From a checkpoint of a small class-conditioned image diffusion model.
Model: 1.89M parameters, 48-pixel images, norm groupnorm, activation silu, widths [48, 96, 96].
Training: adamw at rate 0.0019, 33900 steps, batches of 128.
Rows from block 5 of a small class-conditioned image diffusion model, named by matrix and row number. Rows with one number belong to one channel. Each number is 50 + 15 x the weight over its row's rms, rounded and kept within 0 to 99. All counts start at 0.
Before each channel's rows are labels from the 100 images, of 14976 (inputs lightly noised), where the channel reaches its highest value: "top examples" is what is common among them; "peak at" is the part of the image that holds the peak. Only what is clearly more common there than usual is listed. The data: retinal OCT scans (Kermany 2017).
# convs0: first 3x3 conv (model.mid.0.convs.0.weight, 96x96x3x3, each kernel summed), inputs 48-95
# convs1: second 3x3 conv (model.mid.0.convs.1.weight, 96x96x3x3, transposed, each kernel summed), outputs 48-95

top examples: finding: normal
peak at: middle left; centre
convs0.83:32 62 41 35 58 42 71 59 40 63 59 41 17 17 41 42 43 24 53 44 43 36 70 61 60 51 44 53 54 22 43 54 52 40 43 40 46 45 34 51 16 65 53 93 52 77 59 30
convs1.83:48 41 53 41 40 44 35 67 51 49 39 39 69 82 50 61 48 47 50 37 53 58 29 43 54 62 50 60 50 42 49 46 27 73 49 67 49 53 52 52 45 62 59 17 37 30 43 47

top examples: finding: diabetic macular edema
peak at: centre; middle right
convs0.9:38 31 46 29 73 43 42 37 46 52 54 48 31 45 26 55 51 51 63 50 41 53 64 72 35 45 58 27 34 48 25 14 59 30 51 55 70 45 39 58 34 49 42 64 54 39 30 44
convs1.9:47 65 38 33 51 52 70 52 36 46 58 44 48 47 69 49 61 17 44 30 58 37 46 30 56 57 44 49 49 18 58 71 48 68 36 29 39 45 40 38 45 79 51 43 31 32 47 25

top examples: finding: choroidal neovascularization
peak at: top right
convs0.24:71 51 39 41 48 35 44 36 45 65 57 48 25 45 36 57 47 38 61 76 34 53 53 49 37 48 50 37 73 28 25 65 43 66 37 45 56 53 12 41 76 52 54 38 41 39 53 43
convs1.24:01 60 60 41 33 51 59 53 50 38 30 27 37 40 70 40 71 34 39 20 57 51 33 24 36 53 27 36 58 24 42 49 36 53 32 33 41 24 52 40 41 73 54 56 40 37 38 31

top examples: finding: choroidal neovascularization
peak at: centre
convs0.80:56 19 68 79 57 36 10 35 13 37 51 30 39 89 55 54 25 46 46 42 41 56 36 55 57 58 48 51 44 52 51 47 67 58 55 41 41 44 48 52 57 45 49 40 51 13 25 66
convs1.80:78 71 29 48 42 53 66 46 47 88 31 73 63 41 41 70 75 74 73 65 75 61 65 51 45 36 68 52 54 79 37 63 35 47 32 49 56 69 51 49 67 34 39 61 40 63 66 23

top examples: finding: diabetic macular edema
peak at: top right; top centre
convs0.67:56 32 32 49 52 22 69 31 29 64 44 44 41 50 49 74 54 26 64 61 53 54 79 45 53 39 72 63 55 32 61 36 52 50 71 47 52 64 11 45 39 34 41 60 29 61 61 41
convs1.67:00 34 61 55 43 52 39 55 63 35 26 37 42 51 78 46 75 60 37 25 40 57 35 31 42 51 30 31 57 40 36 44 49 57 62 66 52 30 51 51 19 74 59 48 53 54 39 41

top examples: finding: diabetic macular edema
peak at: middle right
convs0.48:58 31 38 35 31 32 26 41 32 74 30 62 48 67 53 41 61 38 62 63 43 33 69 33 34 43 61 71 49 66 61 37 22 36 45 56 80 57 64 59 60 40 45 56 41 66 55 38
convs1.48:12 54 57 37 44 53 50 41 33 46 46 43 30 54 66 50 69 53 46 38 39 59 32 37 43 55 45 43 56 22 54 64 51 46 48 51 42 30 42 18 33 70 55 71 35 47 45 42

top examples: finding: choroidal neovascularization
peak at: centre; top centre
convs0.39:58 23 61 23 42 56 50 59 49 42 26 44 38 44 58 60 37 35 34 33 29 69 31 24 68 56 67 62 30 41 48 59 77 52 48 76 54 58 60 60 34 71 50 52 49 33 48 76
convs1.39:66 69 38 46 62 51 64 38 49 67 53 70 43 28 60 38 55 71 63 64 64 27 58 70 53 42 65 48 63 78 35 57 71 49 41 05 48 49 54 18 51 53 37 74 53 59 44 69

top examples: finding: diabetic macular edema
peak at: middle left; centre
convs0.13:54 63 48 34 49 32 40 34 32 63 55 37 35 41 20 41 32 42 61 64 51 32 63 33 48 44 68 61 55 39 55 35 37 48 45 48 41 39 13 34 56 28 47 45 32 46 55 51
convs1.13:18 47 47 52 46 59 51 41 57 23 31 52 42 51 63 55 60 56 24 22 48 48 23 52 55 46 39 30 60 27 45 64 65 72 57 32 41 41 50 48 18 62 53 36 51 29 39 44

top examples: finding: normal
peak at: middle right
convs0.27:32 46 81 40 35 65 63 50 54 26 40 29 59 56 68 50 44 45 44 32 35 69 33 42 49 60 31 45 42 35 43 54 54 64 55 56 37 43 71 36 47 31 55 56 76 29 24 27
convs1.27:78 65 39 42 49 44 55 38 66 72 56 56 56 43 34 56 45 36 67 72 76 27 57 59 44 43 75 75 37 75 49 34 56 32 28 33 75 53 35 51 57 45 26 69 39 72 81 57

top examples: finding: normal
peak at: middle left
convs0.89:60 27 40 60 50 49 35 46 39 37 39 53 64 50 58 56 36 48 42 63 19 38 39 34 40 67 42 47 30 13 72 59 64 50 71 65 47 57 66 59 52 50 55 60 99 43 21 35
convs1.89:60 74 59 36 33 35 58 59 71 78 54 53 46 31 50 46 74 35 64 58 79 59 61 46 53 44 58 60 55 69 14 45 30 53 34 37 57 47 46 47 45 49 30 61 25 68 63 42

top examples: finding: choroidal neovascularization; finding: diabetic macular edema
peak at: middle left
convs0.31:31 38 65 45 52 59 47 36 42 49 48 53 43 34 45 34 57 51 39 31 28 55 36 74 55 28 53 26 42 52 35 29 59 55 55 53 44 56 61 59 44 16 13 42 57 41 48 71
convs1.31:41 72 31 35 46 48 61 49 33 52 42 50 49 53 60 53 66 22 25 28 63 35 39 30 38 50 56 61 47 27 57 77 42 61 38 34 43 35 41 43 40 64 46 38 32 39 49 26

top examples: finding: choroidal neovascularization
peak at: middle left
convs0.37:64 36 66 40 62 58 49 52 56 68 46 72 25 45 18 59 47 57 58 48 30 61 48 59 59 42 55 62 57 63 38 57 87 34 27 80 59 49 49 61 50 50 49 35 47 36 48 52
convs1.37:40 73 42 40 52 47 47 45 44 61 46 41 37 65 51 37 65 68 61 49 67 58 43 35 29 53 54 54 60 44 58 45 40 68 30 39 46 33 49 25 56 66 33 62 41 33 45 42

top examples: finding: diabetic macular edema
peak at: middle left
convs0.64:55 53 43 58 51 57 33 63 22 53 43 67 23 40 53 63 37 51 51 60 48 66 59 64 34 47 43 34 45 48 41 33 66 53 32 36 43 59 39 78 51 46 56 36 44 50 40 55
convs1.64:62 49 55 40 40 39 54 60 61 64 69 46 83 52 41 58 53 42 51 54 56 57 55 49 75 73 42 42 60 55 41 75 23 53 59 27 45 65 37 42 63 34 51 33 44 31 54 45

top examples: finding: choroidal neovascularization
peak at: centre
convs0.52:51 45 30 15 68 31 36 37 34 37 54 43 44 70 37 52 15 36 27 53 43 54 28 53 44 47 67 45 55 27 55 68 74 45 30 42 46 51 51 53 36 63 50 60 32 41 25 70
convs1.52:44 60 55 44 38 35 62 69 64 74 42 47 65 19 42 59 54 58 53 62 65 43 49 56 36 62 56 62 54 85 37 44 41 51 55 43 54 44 29 48 60 52 29 44 15 57 71 49

top examples: finding: choroidal neovascularization
peak at: middle left
convs0.46:77 44 23 53 57 62 39 40 71 63 30 48 73 43 42 72 52 49 52 43 67 63 43 65 27 54 60 50 36 45 60 41 41 48 45 60 44 67 76 65 19 66 21 40 72 37 54 57
convs1.46:39 53 53 54 36 41 56 56 46 42 48 34 48 49 62 59 66 55 46 51 51 60 41 23 66 45 22 42 32 27 48 81 66 72 57 58 48 44 47 60 66 48 50 21 36 31 43 36

top examples: finding: diabetic macular edema
peak at: top right
convs0.29:60 35 46 43 22 37 61 48 37 20 40 40 61 55 65 58 62 50 53 48 31 72 47 37 33 59 31 44 64 45 13 39 40 61 29 59 37 50 43 31 69 76 62 74 48 40 46 34
convs1.29:38 70 55 53 56 49 71 66 46 76 47 55 57 55 68 42 49 59 69 52 57 74 62 49 47 50 46 31 40 60 15 40 63 39 21 24 41 38 60 53 87 50 49 66 50 58 46 52

top examples: finding: diabetic macular edema; finding: drusen
peak at: middle left
convs0.41:31 36 44 60 46 40 51 35 48 45 37 54 57 33 28 55 14 20 43 45 53 24 21 37 62 53 33 48 52 26 73 74 92 63 53 86 64 51 64 51 53 43 33 56 73 45 43 72
convs1.41:34 56 54 46 50 64 31 55 78 59 39 58 63 75 44 35 75 76 35 43 66 80 61 33 43 49 30 42 65 51 22 29 18 56 14 36 38 34 65 54 20 62 53 54 42 63 34 14

top examples: finding: normal
peak at: centre
convs0.38:51 33 46 50 61 51 44 34 59 31 44 48 51 56 48 60 23 61 27 38 27 69 36 78 42 46 74 56 67 72 34 58 58 72 39 31 49 67 55 45 49 62 47 45 66 39 46 72
convs1.38:51 35 60 63 46 44 50 58 60 44 62 60 35 58 72 57 74 56 67 62 82 54 48 65 54 50 64 42 58 67 23 30 59 16 22 40 60 38 35 47 57 46 44 73 44 76 64 50

top examples: finding: normal
peak at: centre
convs0.78:48 55 41 54 30 54 64 43 41 38 49 54 60 67 52 44 35 44 33 48 74 31 48 27 44 21 46 65 40 31 62 36 39 54 48 43 52 44 62 68 78 20 30 30 36 43 41 51
convs1.78:49 44 73 45 27 64 52 47 37 56 75 49 33 50 87 32 64 57 72 53 34 71 61 68 69 65 42 40 52 48 29 67 58 61 56 62 31 45 47 33 26 58 56 65 29 38 43 63

top examples: finding: choroidal neovascularization
peak at: centre; middle right
convs0.0:50 22 39 45 45 45 22 41 45 53 40 47 36 43 42 49 25 41 36 52 31 57 32 58 55 24 72 43 46 42 45 25 59 38 53 48 41 65 33 53 36 15 34 48 51 38 42 25
convs1.0:48 78 41 34 53 50 67 36 22 55 49 39 29 34 47 50 37 17 42 33 63 22 44 48 68 49 63 56 49 17 49 79 60 60 37 30 33 39 42 19 59 65 42 48 23 24 51 56

top examples: finding: normal
peak at: top centre
convs0.68:34 74 65 42 49 42 51 38 58 50 76 33 56 21 54 65 67 34 71 38 54 47 53 47 46 55 46 36 51 39 34 24 48 58 44 60 56 59 54 67 24 26 33 54 52 41 59 46
convs1.68:50 32 46 63 63 46 41 46 59 28 45 55 64 70 40 48 21 50 42 40 30 23 25 58 36 53 50 53 43 47 72 46 76 60 61 51 38 59 59 65 47 48 64 48 84 46 38 45

top examples: finding: normal
peak at: bottom right
convs0.65:23 76 70 64 49 63 63 61 42 47 46 30 48 43 68 24 65 65 53 24 66 77 43 44 60 57 36 36 47 57 53 52 40 40 50 73 51 28 45 43 73 62 67 56 39 31 51 46
convs1.65:53 27 33 65 51 47 48 63 71 55 49 39 74 62 44 56 24 44 50 51 63 34 48 58 38 32 64 79 34 44 53 12 43 38 54 51 63 49 27 62 37 36 28 35 48 68 71 42

top examples: finding: diabetic macular edema
peak at: middle left; middle right
convs0.91:30 60 27 22 56 29 48 36 50 43 46 35 49 67 49 48 50 40 44 22 47 23 47 42 49 43 57 46 46 67 58 92 50 77 85 50 43 47 47 30 36 37 50 40 38 26 48 56
convs1.91:56 50 59 72 50 43 60 60 71 79 46 46 57 60 63 24 65 54 75 55 59 64 59 65 60 48 46 45 61 80 20 00 36 39 29 41 76 34 57 73 46 44 37 63 37 60 61 53

top examples: finding: diabetic macular edema
peak at: top centre
convs0.79:61 53 31 27 57 49 42 36 48 46 52 48 39 52 33 48 33 44 61 67 64 58 53 52 60 28 68 70 30 36 82 68 50 44 35 62 37 28 31 09 49 36 37 48 42 59 54 54
convs1.79:20 31 73 57 35 60 35 51 62 43 33 40 44 48 66 47 83 76 51 39 43 69 39 42 50 50 38 26 67 55 36 35 38 52 62 69 51 41 41 42 20 61 58 53 47 52 46 47

top examples: finding: diabetic macular edema
peak at: bottom right
convs0.16:28 73 61 39 72 31 56 58 60 56 22 31 37 65 49 52 57 36 34 21 58 60 30 42 36 58 37 52 47 29 66 46 39 41 19 66 39 24 49 37 25 45 48 54 45 24 34 42
convs1.16:69 59 38 48 52 58 52 31 51 48 58 60 41 36 19 69 34 58 38 58 52 35 56 55 66 36 69 54 30 40 65 81 63 71 62 28 50 62 28 52 68 26 35 18 36 40 59 60

top examples: finding: choroidal neovascularization
peak at: top right; top centre
convs0.71:63 44 39 52 38 36 67 28 38 64 62 46 53 31 48 72 58 25 83 63 38 47 74 54 46 38 69 45 49 38 50 21 58 51 83 68 45 58 33 49 41 24 37 50 61 52 56 38
convs1.71:07 47 52 44 45 51 50 58 57 43 37 33 43 51 74 38 83 41 31 22 50 55 23 32 51 46 35 37 55 36 45 56 46 66 54 33 42 27 47 47 06 67 47 53 45 49 47 43

top examples: finding: choroidal neovascularization
peak at: centre
convs0.3:80 24 71 64 57 62 20 63 42 44 48 63 54 46 57 80 55 40 54 71 34 64 38 55 40 75 37 24 59 39 47 47 39 42 62 68 50 68 75 61 27 57 51 75 83 49 39 52
convs1.3:74 70 43 38 42 32 53 59 53 85 36 56 56 51 42 64 60 49 59 63 75 55 65 50 45 40 73 61 43 61 28 48 42 61 14 32 58 60 52 55 78 32 32 53 34 61 62 33

top examples: finding: choroidal neovascularization
peak at: centre; middle right
convs0.1:59 42 40 39 37 68 53 65 53 40 49 68 45 37 36 47 62 76 56 63 47 38 60 75 40 62 39 24 47 61 30 47 60 46 41 19 38 57 30 64 29 72 65 19 43 62 47 38
convs1.1:41 38 64 67 54 34 52 45 52 32 76 20 60 43 68 35 42 23 43 46 37 67 48 47 80 69 26 39 45 25 68 76 46 69 57 51 45 57 71 51 72 51 65 50 62 46 34 59

top examples: finding: diabetic macular edema
peak at: top right
convs0.7:20 57 41 32 55 19 56 56 69 36 36 11 67 59 62 43 60 40 44 25 60 52 50 48 19 47 42 51 65 48 25 54 47 57 27 52 52 28 27 35 39 48 34 74 23 64 45 46
convs1.7:47 66 59 58 48 38 68 48 54 69 69 42 71 48 56 46 36 29 82 59 65 70 78 58 52 46 47 32 37 50 28 24 25 50 33 34 32 60 50 52 85 47 45 66 43 61 55 45

top examples: finding: choroidal neovascularization
peak at: middle right
convs0.76:69 33 44 72 56 39 61 38 09 44 58 49 54 87 66 65 44 54 37 60 45 42 57 32 65 45 47 55 42 52 35 42 53 57 53 34 46 59 43 52 99 61 55 29 63 48 52 60
convs1.76:11 34 66 57 42 52 49 58 47 44 36 25 43 46 73 36 71 46 53 25 46 57 37 34 48 62 30 34 71 43 21 31 31 32 35 68 66 26 53 29 12 79 68 71 50 46 45 46

top examples: finding: diabetic macular edema
peak at: top right
convs0.22:56 73 70 41 57 64 69 60 59 34 46 52 55 54 67 57 47 49 60 47 63 55 46 41 64 61 47 30 64 57 36 47 55 61 61 56 48 33 59 44 65 77 84 41 45 33 44 59
convs1.22:73 66 39 48 49 53 42 64 34 67 50 63 46 55 58 49 62 50 43 60 40 33 70 42 52 46 43 48 40 40 63 61 55 36 26 50 50 62 52 69 76 44 44 56 49 58 47 44

top examples: finding: normal
peak at: centre
convs0.32:46 49 40 40 41 61 56 36 49 59 50 39 29 31 52 48 51 29 53 37 60 35 60 44 55 37 48 62 51 66 27 59 06 44 45 53 63 64 53 44 47 29 32 65 28 60 64 32
convs1.32:34 44 57 65 65 51 24 59 61 34 38 55 60 64 36 48 25 68 40 41 37 57 37 62 33 72 45 50 54 72 50 39 72 54 56 58 36 50 67 63 35 51 63 34 74 36 37 56

top examples: finding: normal
peak at: top right; centre
convs0.19:30 58 60 54 49 74 77 59 59 37 44 41 51 54 51 51 33 45 51 42 58 64 48 37 64 53 22 28 74 56 40 44 41 49 50 59 47 19 49 43 48 51 58 40 36 35 37 48
convs1.19:83 53 38 35 62 62 55 48 24 66 60 60 31 55 64 48 70 62 53 56 31 46 69 46 82 56 48 34 58 35 34 71 66 31 46 49 50 72 45 05 81 78 66 69 50 54 48 59

top examples: finding: diabetic macular edema
peak at: top left; bottom right
convs0.60:62 37 26 54 39 59 46 44 43 52 33 48 51 62 55 80 11 39 39 46 57 69 56 37 57 57 53 73 59 32 39 78 56 50 74 57 36 51 27 40 47 57 61 26 49 41 48 61
convs1.60:08 31 62 60 44 56 43 49 65 53 45 47 60 59 70 29 62 49 59 45 36 52 58 26 33 44 42 41 57 41 20 14 43 21 45 79 63 28 58 60 42 55 62 65 59 73 56 34

top examples: finding: choroidal neovascularization; finding: diabetic macular edema
peak at: bottom left
convs0.61:65 38 28 34 41 54 41 28 51 58 45 43 39 70 44 74 28 36 51 50 64 64 59 39 78 33 61 80 44 41 54 72 50 46 78 55 43 54 21 45 49 42 51 34 46 55 58 60
convs1.61:00 41 64 64 52 57 40 53 62 39 34 43 55 54 73 34 62 57 37 39 42 62 36 41 47 54 34 34 53 36 31 30 51 41 40 59 54 30 66 45 38 68 69 68 68 58 39 40

top examples: finding: diabetic macular edema
peak at: top right; middle left
convs0.72:31 61 53 73 44 41 72 60 29 48 57 15 39 40 46 41 52 30 49 25 28 63 45 42 40 46 37 41 61 49 44 10 48 46 69 71 37 46 18 42 54 47 43 32 33 26 50 52
convs1.72:55 51 36 35 51 54 58 40 50 42 57 56 58 53 35 76 42 58 40 56 52 44 55 47 41 45 62 47 36 20 66 74 48 69 51 33 38 63 39 46 54 37 55 15 49 31 48 35

top examples: finding: choroidal neovascularization
peak at: bottom centre
convs0.94:66 57 31 37 51 44 65 38 54 66 54 40 45 33 37 49 40 33 55 58 64 47 61 42 51 38 54 31 66 36 36 46 53 37 45 38 56 58 28 38 42 32 42 56 18 45 66 53
convs1.94:16 46 49 51 61 56 57 49 70 34 26 56 55 57 51 46 50 66 25 24 31 44 38 47 41 57 42 40 58 35 40 45 70 71 56 32 44 46 63 72 43 65 57 24 75 34 30 42

top examples: finding: normal
peak at: middle right
convs0.55:41 28 45 43 33 62 49 52 39 42 47 49 35 50 50 58 56 37 35 47 46 28 42 46 46 42 43 54 52 38 63 43 37 39 72 56 37 52 45 51 24 24 26 50 66 51 47 07
convs1.55:25 53 45 54 59 41 57 47 67 55 31 67 72 61 55 47 29 49 53 56 69 32 74 29 31 27 48 40 13 17 46 47 73 35 18 41 64 18 60 55 74 38 41 57 60 74 44 34

top examples: finding: diabetic macular edema
peak at: bottom left; bottom right
convs0.21:57 42 60 50 46 32 42 57 52 36 50 46 56 38 67 54 57 48 42 41 48 78 69 23 53 70 44 54 59 29 33 54 46 58 43 23 49 62 60 50 49 77 95 36 44 35 41 63
convs1.21:53 29 53 87 53 42 38 32 57 43 45 35 54 51 55 40 15 18 61 53 40 66 63 66 61 40 40 67 38 53 57 18 64 21 46 69 68 52 64 61 53 47 49 62 63 69 45 64