A small class-conditioned image diffusion model, trained from scratch.
Data: trained on retinal OCT scans (Kermany 2017), 98430 training examples, 44.1 epochs.
Rows from block 7 of a small class-conditioned image diffusion model, named by matrix and row number. Rows with one number belong to one channel. Each number is 500 + 40 x the weight over its row's rms, rounded and kept within 0 to 999. All counts start at 0. Numbers have three digits each.
After each channel's rows are labels from the 100 images, of 14976 (inputs lightly noised), where the channel reaches its highest value: "place" is the part of the image that holds the peak; "strongest on" is what is common among them. Only what is clearly more common there than usual is listed. The data: retinal OCT scans (Kermany 2017).
# convs0: first 3x3 conv (model.mid.2.convs.0.weight, 96x96x3x3, each kernel summed), inputs 0-95
# convs1: second 3x3 conv (model.mid.2.convs.1.weight, 96x96x3x3, transposed, each kernel summed), outputs 0-95

convs0.40:497520537531503523448553563542547546443467391480490478439497545446441547538565508508540554503494498505517470513455596503521519493456503455491504460450492516533508457449492429461481509562482496454512499475424494491496483474490501464404580477546518581524434461517471488462439524530486447517
convs1.40:463537462474523424422500436466462437468486550518534498557467477532441501491433555462488464479549558531546490531516491514500437516501502531520498572549457450465497544495480575551498501485498511560448552541587532508481489489526487494545445486461494387475478501489504527512464545423540563450
place: top right
strongest on: finding: diabetic macular edema

convs0.37:553489538478488506525555498497529518541421449491493490470458538466467541534537558558463580552491520565474506500479553426566529530449521457553500469426411510533505412484512476461504529569459534472530465467496549457488466464503459442436551534521451499485468443470467481458463445537492454498
convs1.37:433568445493514416517560439515534516507509526497575476493415500494479485468459527411521484507495556515576531519563516583521475446542543526519478523486463508479535525539500566512469482538539478575444531492555549495479460531482463503556443471442478422522511508515558539559531508463535548494
place: top centre; top left
strongest on: finding: choroidal neovascularization

convs0.61:416436524491464513478471533514546525419570538542511478514504504498473485484465453523416485517511489480518430527489554495457499518447484521519549526470495468425520535505481508527517522450452554430488450548448418507497553468511476517394446487401506530462484568531525500403475501505485528525
convs1.61:495476466574476544579484557554541557493474473468496448449519552467556471454562466476540482544459473486526491498530534537495545502520532493490464418418554545525515457491499437477482490535552453489554497452424542439491495524453449515461482456509488556560522481553492468542571540574491444513
place: bottom right; middle left
strongest on: finding: diabetic macular edema

convs0.62:486471592514486522447480467489480479404519559535553521527518471525450506481507502539435502484527511517551406490437489540448423541446513478521532540452469461463492513447494510535506449451488565515503482515468495514504569430532501532439463538470549577461488572453530501421452492458459517544
convs1.62:495481432502496488459543541503581522511500520533537549538480514519484479547507538566497485407540527577536502473535574453500436509499456518489519537558462436476524555554489565511537544528510530557472488489559431527454504514533506522517526580446574458468497535469526564524529469454483539406
place: top centre
strongest on: finding: normal

convs0.95:501505555517508511472582456521515558442481504479504468484519459486417455550553530514494589544455454478503500534493549547496478549463525444523528478465519534512545407466503460517491495502494493492503434463483421388487539444473480448426541507466513581541482565530492486461415476519484477502
convs1.95:517555465449533486449525421490503445453486537523480485545460475536430531506423526445495458490541528504553486546501471498558413489487514536503500596562460472489509527476465593506514457470479515565480548544562518570476542486504508486529506515481480381492484512494493526504468555423558532475
place: top right
strongest on: finding: diabetic macular edema

convs0.72:499446537504484515516529541497545535562532482468538438449472494467561495552438455498523522439385478522497548450485522484504510443547582515462458522433543530438513458432473435447494467478477513443454487501454523492472481524440489474498561521558550531472462493510500516533523461466406435504
convs1.72:556492532434449516437537482479401496587548516505495571519525465499493480540463519561492516487492478458452580491454455523468512497514500475513519522511536496515427485530517488507427486496492544472501515523536460438590550534521629517568513521517528529521535534464450497466472464471454498591
place: bottom right
strongest on: finding: choroidal neovascularization

convs0.76:487485437575460460459464480571544467421537439441544561498541462509512430518478455526466524530509516415524484551515507423492462474490462537458542430522541513466486535534542478507499544472446528499508486455514442460550488474473500498549470443425582497573509517528487428436503517505475492541
convs1.76:514474381488519473439495506499531496564512500500527540523544505508475456529524531621478493469536511535515504426509506467458468472470418443554537514502507485478473521531587512508542555523462517533476473497543397532406430481503511496515518500468493536513554500450572537480492448500544557447
place: centre; bottom centre
strongest on: finding: diabetic macular edema

convs0.23:541546527497542540403508458529514555521509460456512517473530514469467511521561541537573593485477516515421487517470521441459466466459463444508507520434484506492479433471468448430500526496497537441485466479471503473472450475449510477450542521579520556574449521472468417465443449539467473482
convs1.23:510562440434492464400543426501498489546541536510503529524479453530447474518427541524482485494541526487529539510500447534510418444514478530499527569548512487476496522516501585491489494466481537581470531517590476513477517504514532483582469501445509422555537518481507553531484472397525547514
place: middle right; top right
strongest on: finding: diabetic macular edema

convs0.75:533511504477530502451563543453459547531488575486541552478519483508535481487452437542491458461431475534505494561477587564508535580453474498517563539502518448494532499522472386544490523492480543455493410499479497431519487532499572532424504533465465528466512552527443451542534487527476479522
convs1.75:524537486498512568471565470563498577485412491483540468489459481522495545551443483502479508508437470423587464576514525524503473521486540532628504521501474478507526461452555510491476440535472509543497483462486469516426536515474548509477502500454458496573525564479440472551534560491555508475
place: top centre; top left
strongest on: finding: choroidal neovascularization

convs0.41:560489498519472439474543512493531534459460425425504503457436503477449549545480427506538486501457458508474503501481553477535503463404509553488510484453506544536492491552465479519530486491485492436507461504434423487540527497511511405402574516522496506449481493499446542451473431532475456583
convs1.41:472562485511505487518527498560528506488475521517425431530543520506497487478422543463511473474549489480580508579536495517575467550550476554520526496572491433503554486447520550510554522482481479573541515479516604555445482517502476543523433493497518404504459502535511499551517562449556490458
place: top left
strongest on: finding: diabetic macular edema

convs0.90:503466624497475485475495471486475485456519559525553477503504467535443552459497481546445494542512521473547427474439438514495397540447544504517536473404498449489495465433502453513498427460491538512521495491446494474499551422523471496464420509526527562484494510450511466436447500454482497522
convs1.90:495471407499491479451544524503575501530494532523551536552479528532469462511513511553491462413533530587534518499548554485500431498508469538501488525549507436461502570578482574534508534523528525563462520491575427511460498516519514542542508542434541458478521504462513558532520507431486553425
place: centre
strongest on: finding: diabetic macular edema

convs0.89:518451470491472450516507504515449478516528510436500456466431519470453511511432407509523470460499524498474445563458472602472477460433511593473476478473529545449525516528470515576502515524541451424476454519491560548514437497472500535500460471432415511504528440534471520488487500456456496569
convs1.89:498437566540475525534438562488453508517508438484504529446553517449553504511539503537499549513481486483451492428476540460470604529502495437482520448451501527528529434495549422455526518515465489420534428482451493474549475490496491486469519484543528583486471493514500462464509426586450437479
place: centre
strongest on: finding: choroidal neovascularization

convs0.74:461506452441400504487474463499502463455515508511502493512516496514404490527519473567394538478541407491437518505516536452554485516432481537537511526501513453506423475463463531513522493487423513515540495520531440483503521481529535471511530431435463532414522498499518490425421470486494536567
convs1.74:516560483527563531550569582571539577535461508519421465508548495478530500490461513485562477455530460492523510552588537492556488584573483514450574501591470477525585519484551537473567552476495498510505478498488550515474498526499452521519494535483509440474469565520483542542534504505496482483
place: bottom left; bottom right
strongest on: finding: diabetic macular edema

convs0.31:573467473492467517439447454434423442459515528490502494507493459507409478458539449521479466530480471486492473506461472408472402483438510466527518488419490542448471516473528477539537515440498543534456506488480524573527526462454494489462497552549491549563490490471521469436414436467523489503
convs1.31:486522440519512502472530532551555524526513518519517483546523530510493444520480513581484482409529495541571514519553561469522451537503461519575530494557496422473529507526543560497555564554492525584532506473561519553426427490496501560506491522434500434494499527479523544538524510473554519405
place: middle left
strongest on: finding: diabetic macular edema

convs0.1:516453549509520527427461443499463507421456543553556555535497480528466483459542467543490502481507532487549405484403484474454428515417501482522511507408463475489491493449514474521491481523459547523515449474466482487524569438522525505503500540512527549482438563435515474416462474462467472467
convs1.1:514482455478500475451514536483536495517511498535527577522499510509473495559508551579479512406553538579511496452523561441509449492475423489488543543548457456487501547561519546506552556512477531524469470493564396537463490494537523501512539569488569486466509525478560562490505435469486540425
place: bottom right
strongest on: finding: normal

convs0.69:528470569496472496448430456459426430422507526525556487517542443525489487476505465563460502482549473487528410478460440477419436534471489514478486509471498477487475494470523489521490500458502546482519438471508533459530559427526496500502453537518587525462430565449499481440481461460453460565
convs1.69:517517451447487439417557494480515483527481513525524549518488487510459502547466573568482513411555537573532536500521541465513433498496438515509550568552477452493501544560532567530526535521473527533472497504590441525479527526522522505556503534476562431451517529486541549510498467430483546434
place: bottom right
strongest on: finding: normal

convs0.49:479461550493462481504512555578507482477478499532544512488472547479475533535465520448397487479559575566478314511545576439547471540497510498478507475522437469476505515433501520474501499513478500473486458491507456514487489443532548480467510469445449529464529554554484499453471523511501515492
convs1.49:407527400514502480446519460504543486451543558521504496569473508528468463472449499503484423484537529514573493504511477563483427504500496533516469521545490440467498547504468561514498496473538526605496559510544522519458477491513477528539429503415460421544532499484479540551488555432529521452
place: top right
strongest on: finding: normal

convs0.4:529462596516523508431460475460472481464477562555514595519465484525506476501499499489490493504495555495518378483416523412408474459463503501475498534433489520440507527457492478482466517516459584479492512432482513540494556469516543484460482562505499511505461570485485442420491463468496469483
convs1.4:533536456430531456411503447451494445483513507523496557519486465519451541554447543508472510455547530536517501492503485447527436467478441509521548580595459479488475565527509566519538513477452533522449502523583439554478492485528534467540529541489528448456509519482587546480463456448521546488
place: top centre; top right
strongest on: finding: normal

convs0.85:478461514485562455502505519531483480482461470435507442470452541464452519513424453532618518480478530475443485591467492570455494502432456518485451473429551499516470503507496461555475478467508480447482487477438564543480419471467545561507459432517465519485543458497495482433471553474478489543
convs1.85:451521451472506486436497509502402460536503517498429543514574479486499506521441552534523488502531486485438521508488462536508514597537471470477577570595489488500497498489544532514540501415398539489479518551543493526525432488532534499577475459472494452466479529439426514465478545467509519479
place: top right
strongest on: finding: normal

convs0.42:505546441530502523441537465457494464470507487475529433499595436512435428507561462473486460478484457448511429514530540554479465560401477530554546520504533499472522417469487453504482481535488527550517473503472475450517528471494439508500514520450552594493420534507470549438459520516490462512
convs1.42:508549531486545434555539476478570485418475486509494481494429501483484569524471506408533491489521546548576448519525554461584451463512514534459504542525428497526523545474414527499533461526520475512479496518494531539503531518501454439475544557532527419424458512554555578524527518494497486480
place: top right
strongest on: finding: normal

convs0.25:501482594523511499497458476476488460448481534499600503497482464518465535485499503577496487431508528484536421523469451527443464577481517493491545484449530443502479474471474453521475406499484548515524479500487505459563576441536496487523518505472537525459414546443478558394456500454453481530
convs1.25:510454469522486518465546580511552535505475527545508563534494520517490487548525550556508484387537534577501490493522579435492464541493461495450520547544452452474543531538470561517542520509513524535482489501541423515510563506546508533514544590465583488486494549474478550511524482452458532409
place: centre
strongest on: finding: diabetic macular edema

convs0.57:590498438464499554458523472462485499528512480501477476509434510484465508584495511588467557476454468528421559539454526421561496497415498496547568491460451494539501464521483459498562481552462473421474449547476477507503532521500518467455589553505436518530519449494502487459460461522496492536
convs1.57:442527410545530493505518491569558560513503531501530457527518498501485423481500527536498473484516512509594508496557538542465463522499476496544513494482501480451554494496565552505551569553490501602486516473516540527405442487481448545516437493426490458559508520489555519550521512483575536427
place: top left
strongest on: finding: diabetic macular edema

convs0.80:478468410591493499448478539511508534374425470468453503493465545512495475451553509463477416469526495463552483468496533447473467493479491461493471411524488446516568475487520464516514442474533474502473441457499506446524500502491478524501462453407497518464545546500512437459495547547464514436
convs1.80:518480459499534496499483507456557488506519491498584573521513484519469462535551495547466526461510554571534487458508535448487461423476421528513495520525486482460493544561485540512524605539495539529479450477549479520430511490507492512477521565484563497445476512477618558501481388479500523433
place: bottom right; middle right
strongest on: finding: diabetic macular edema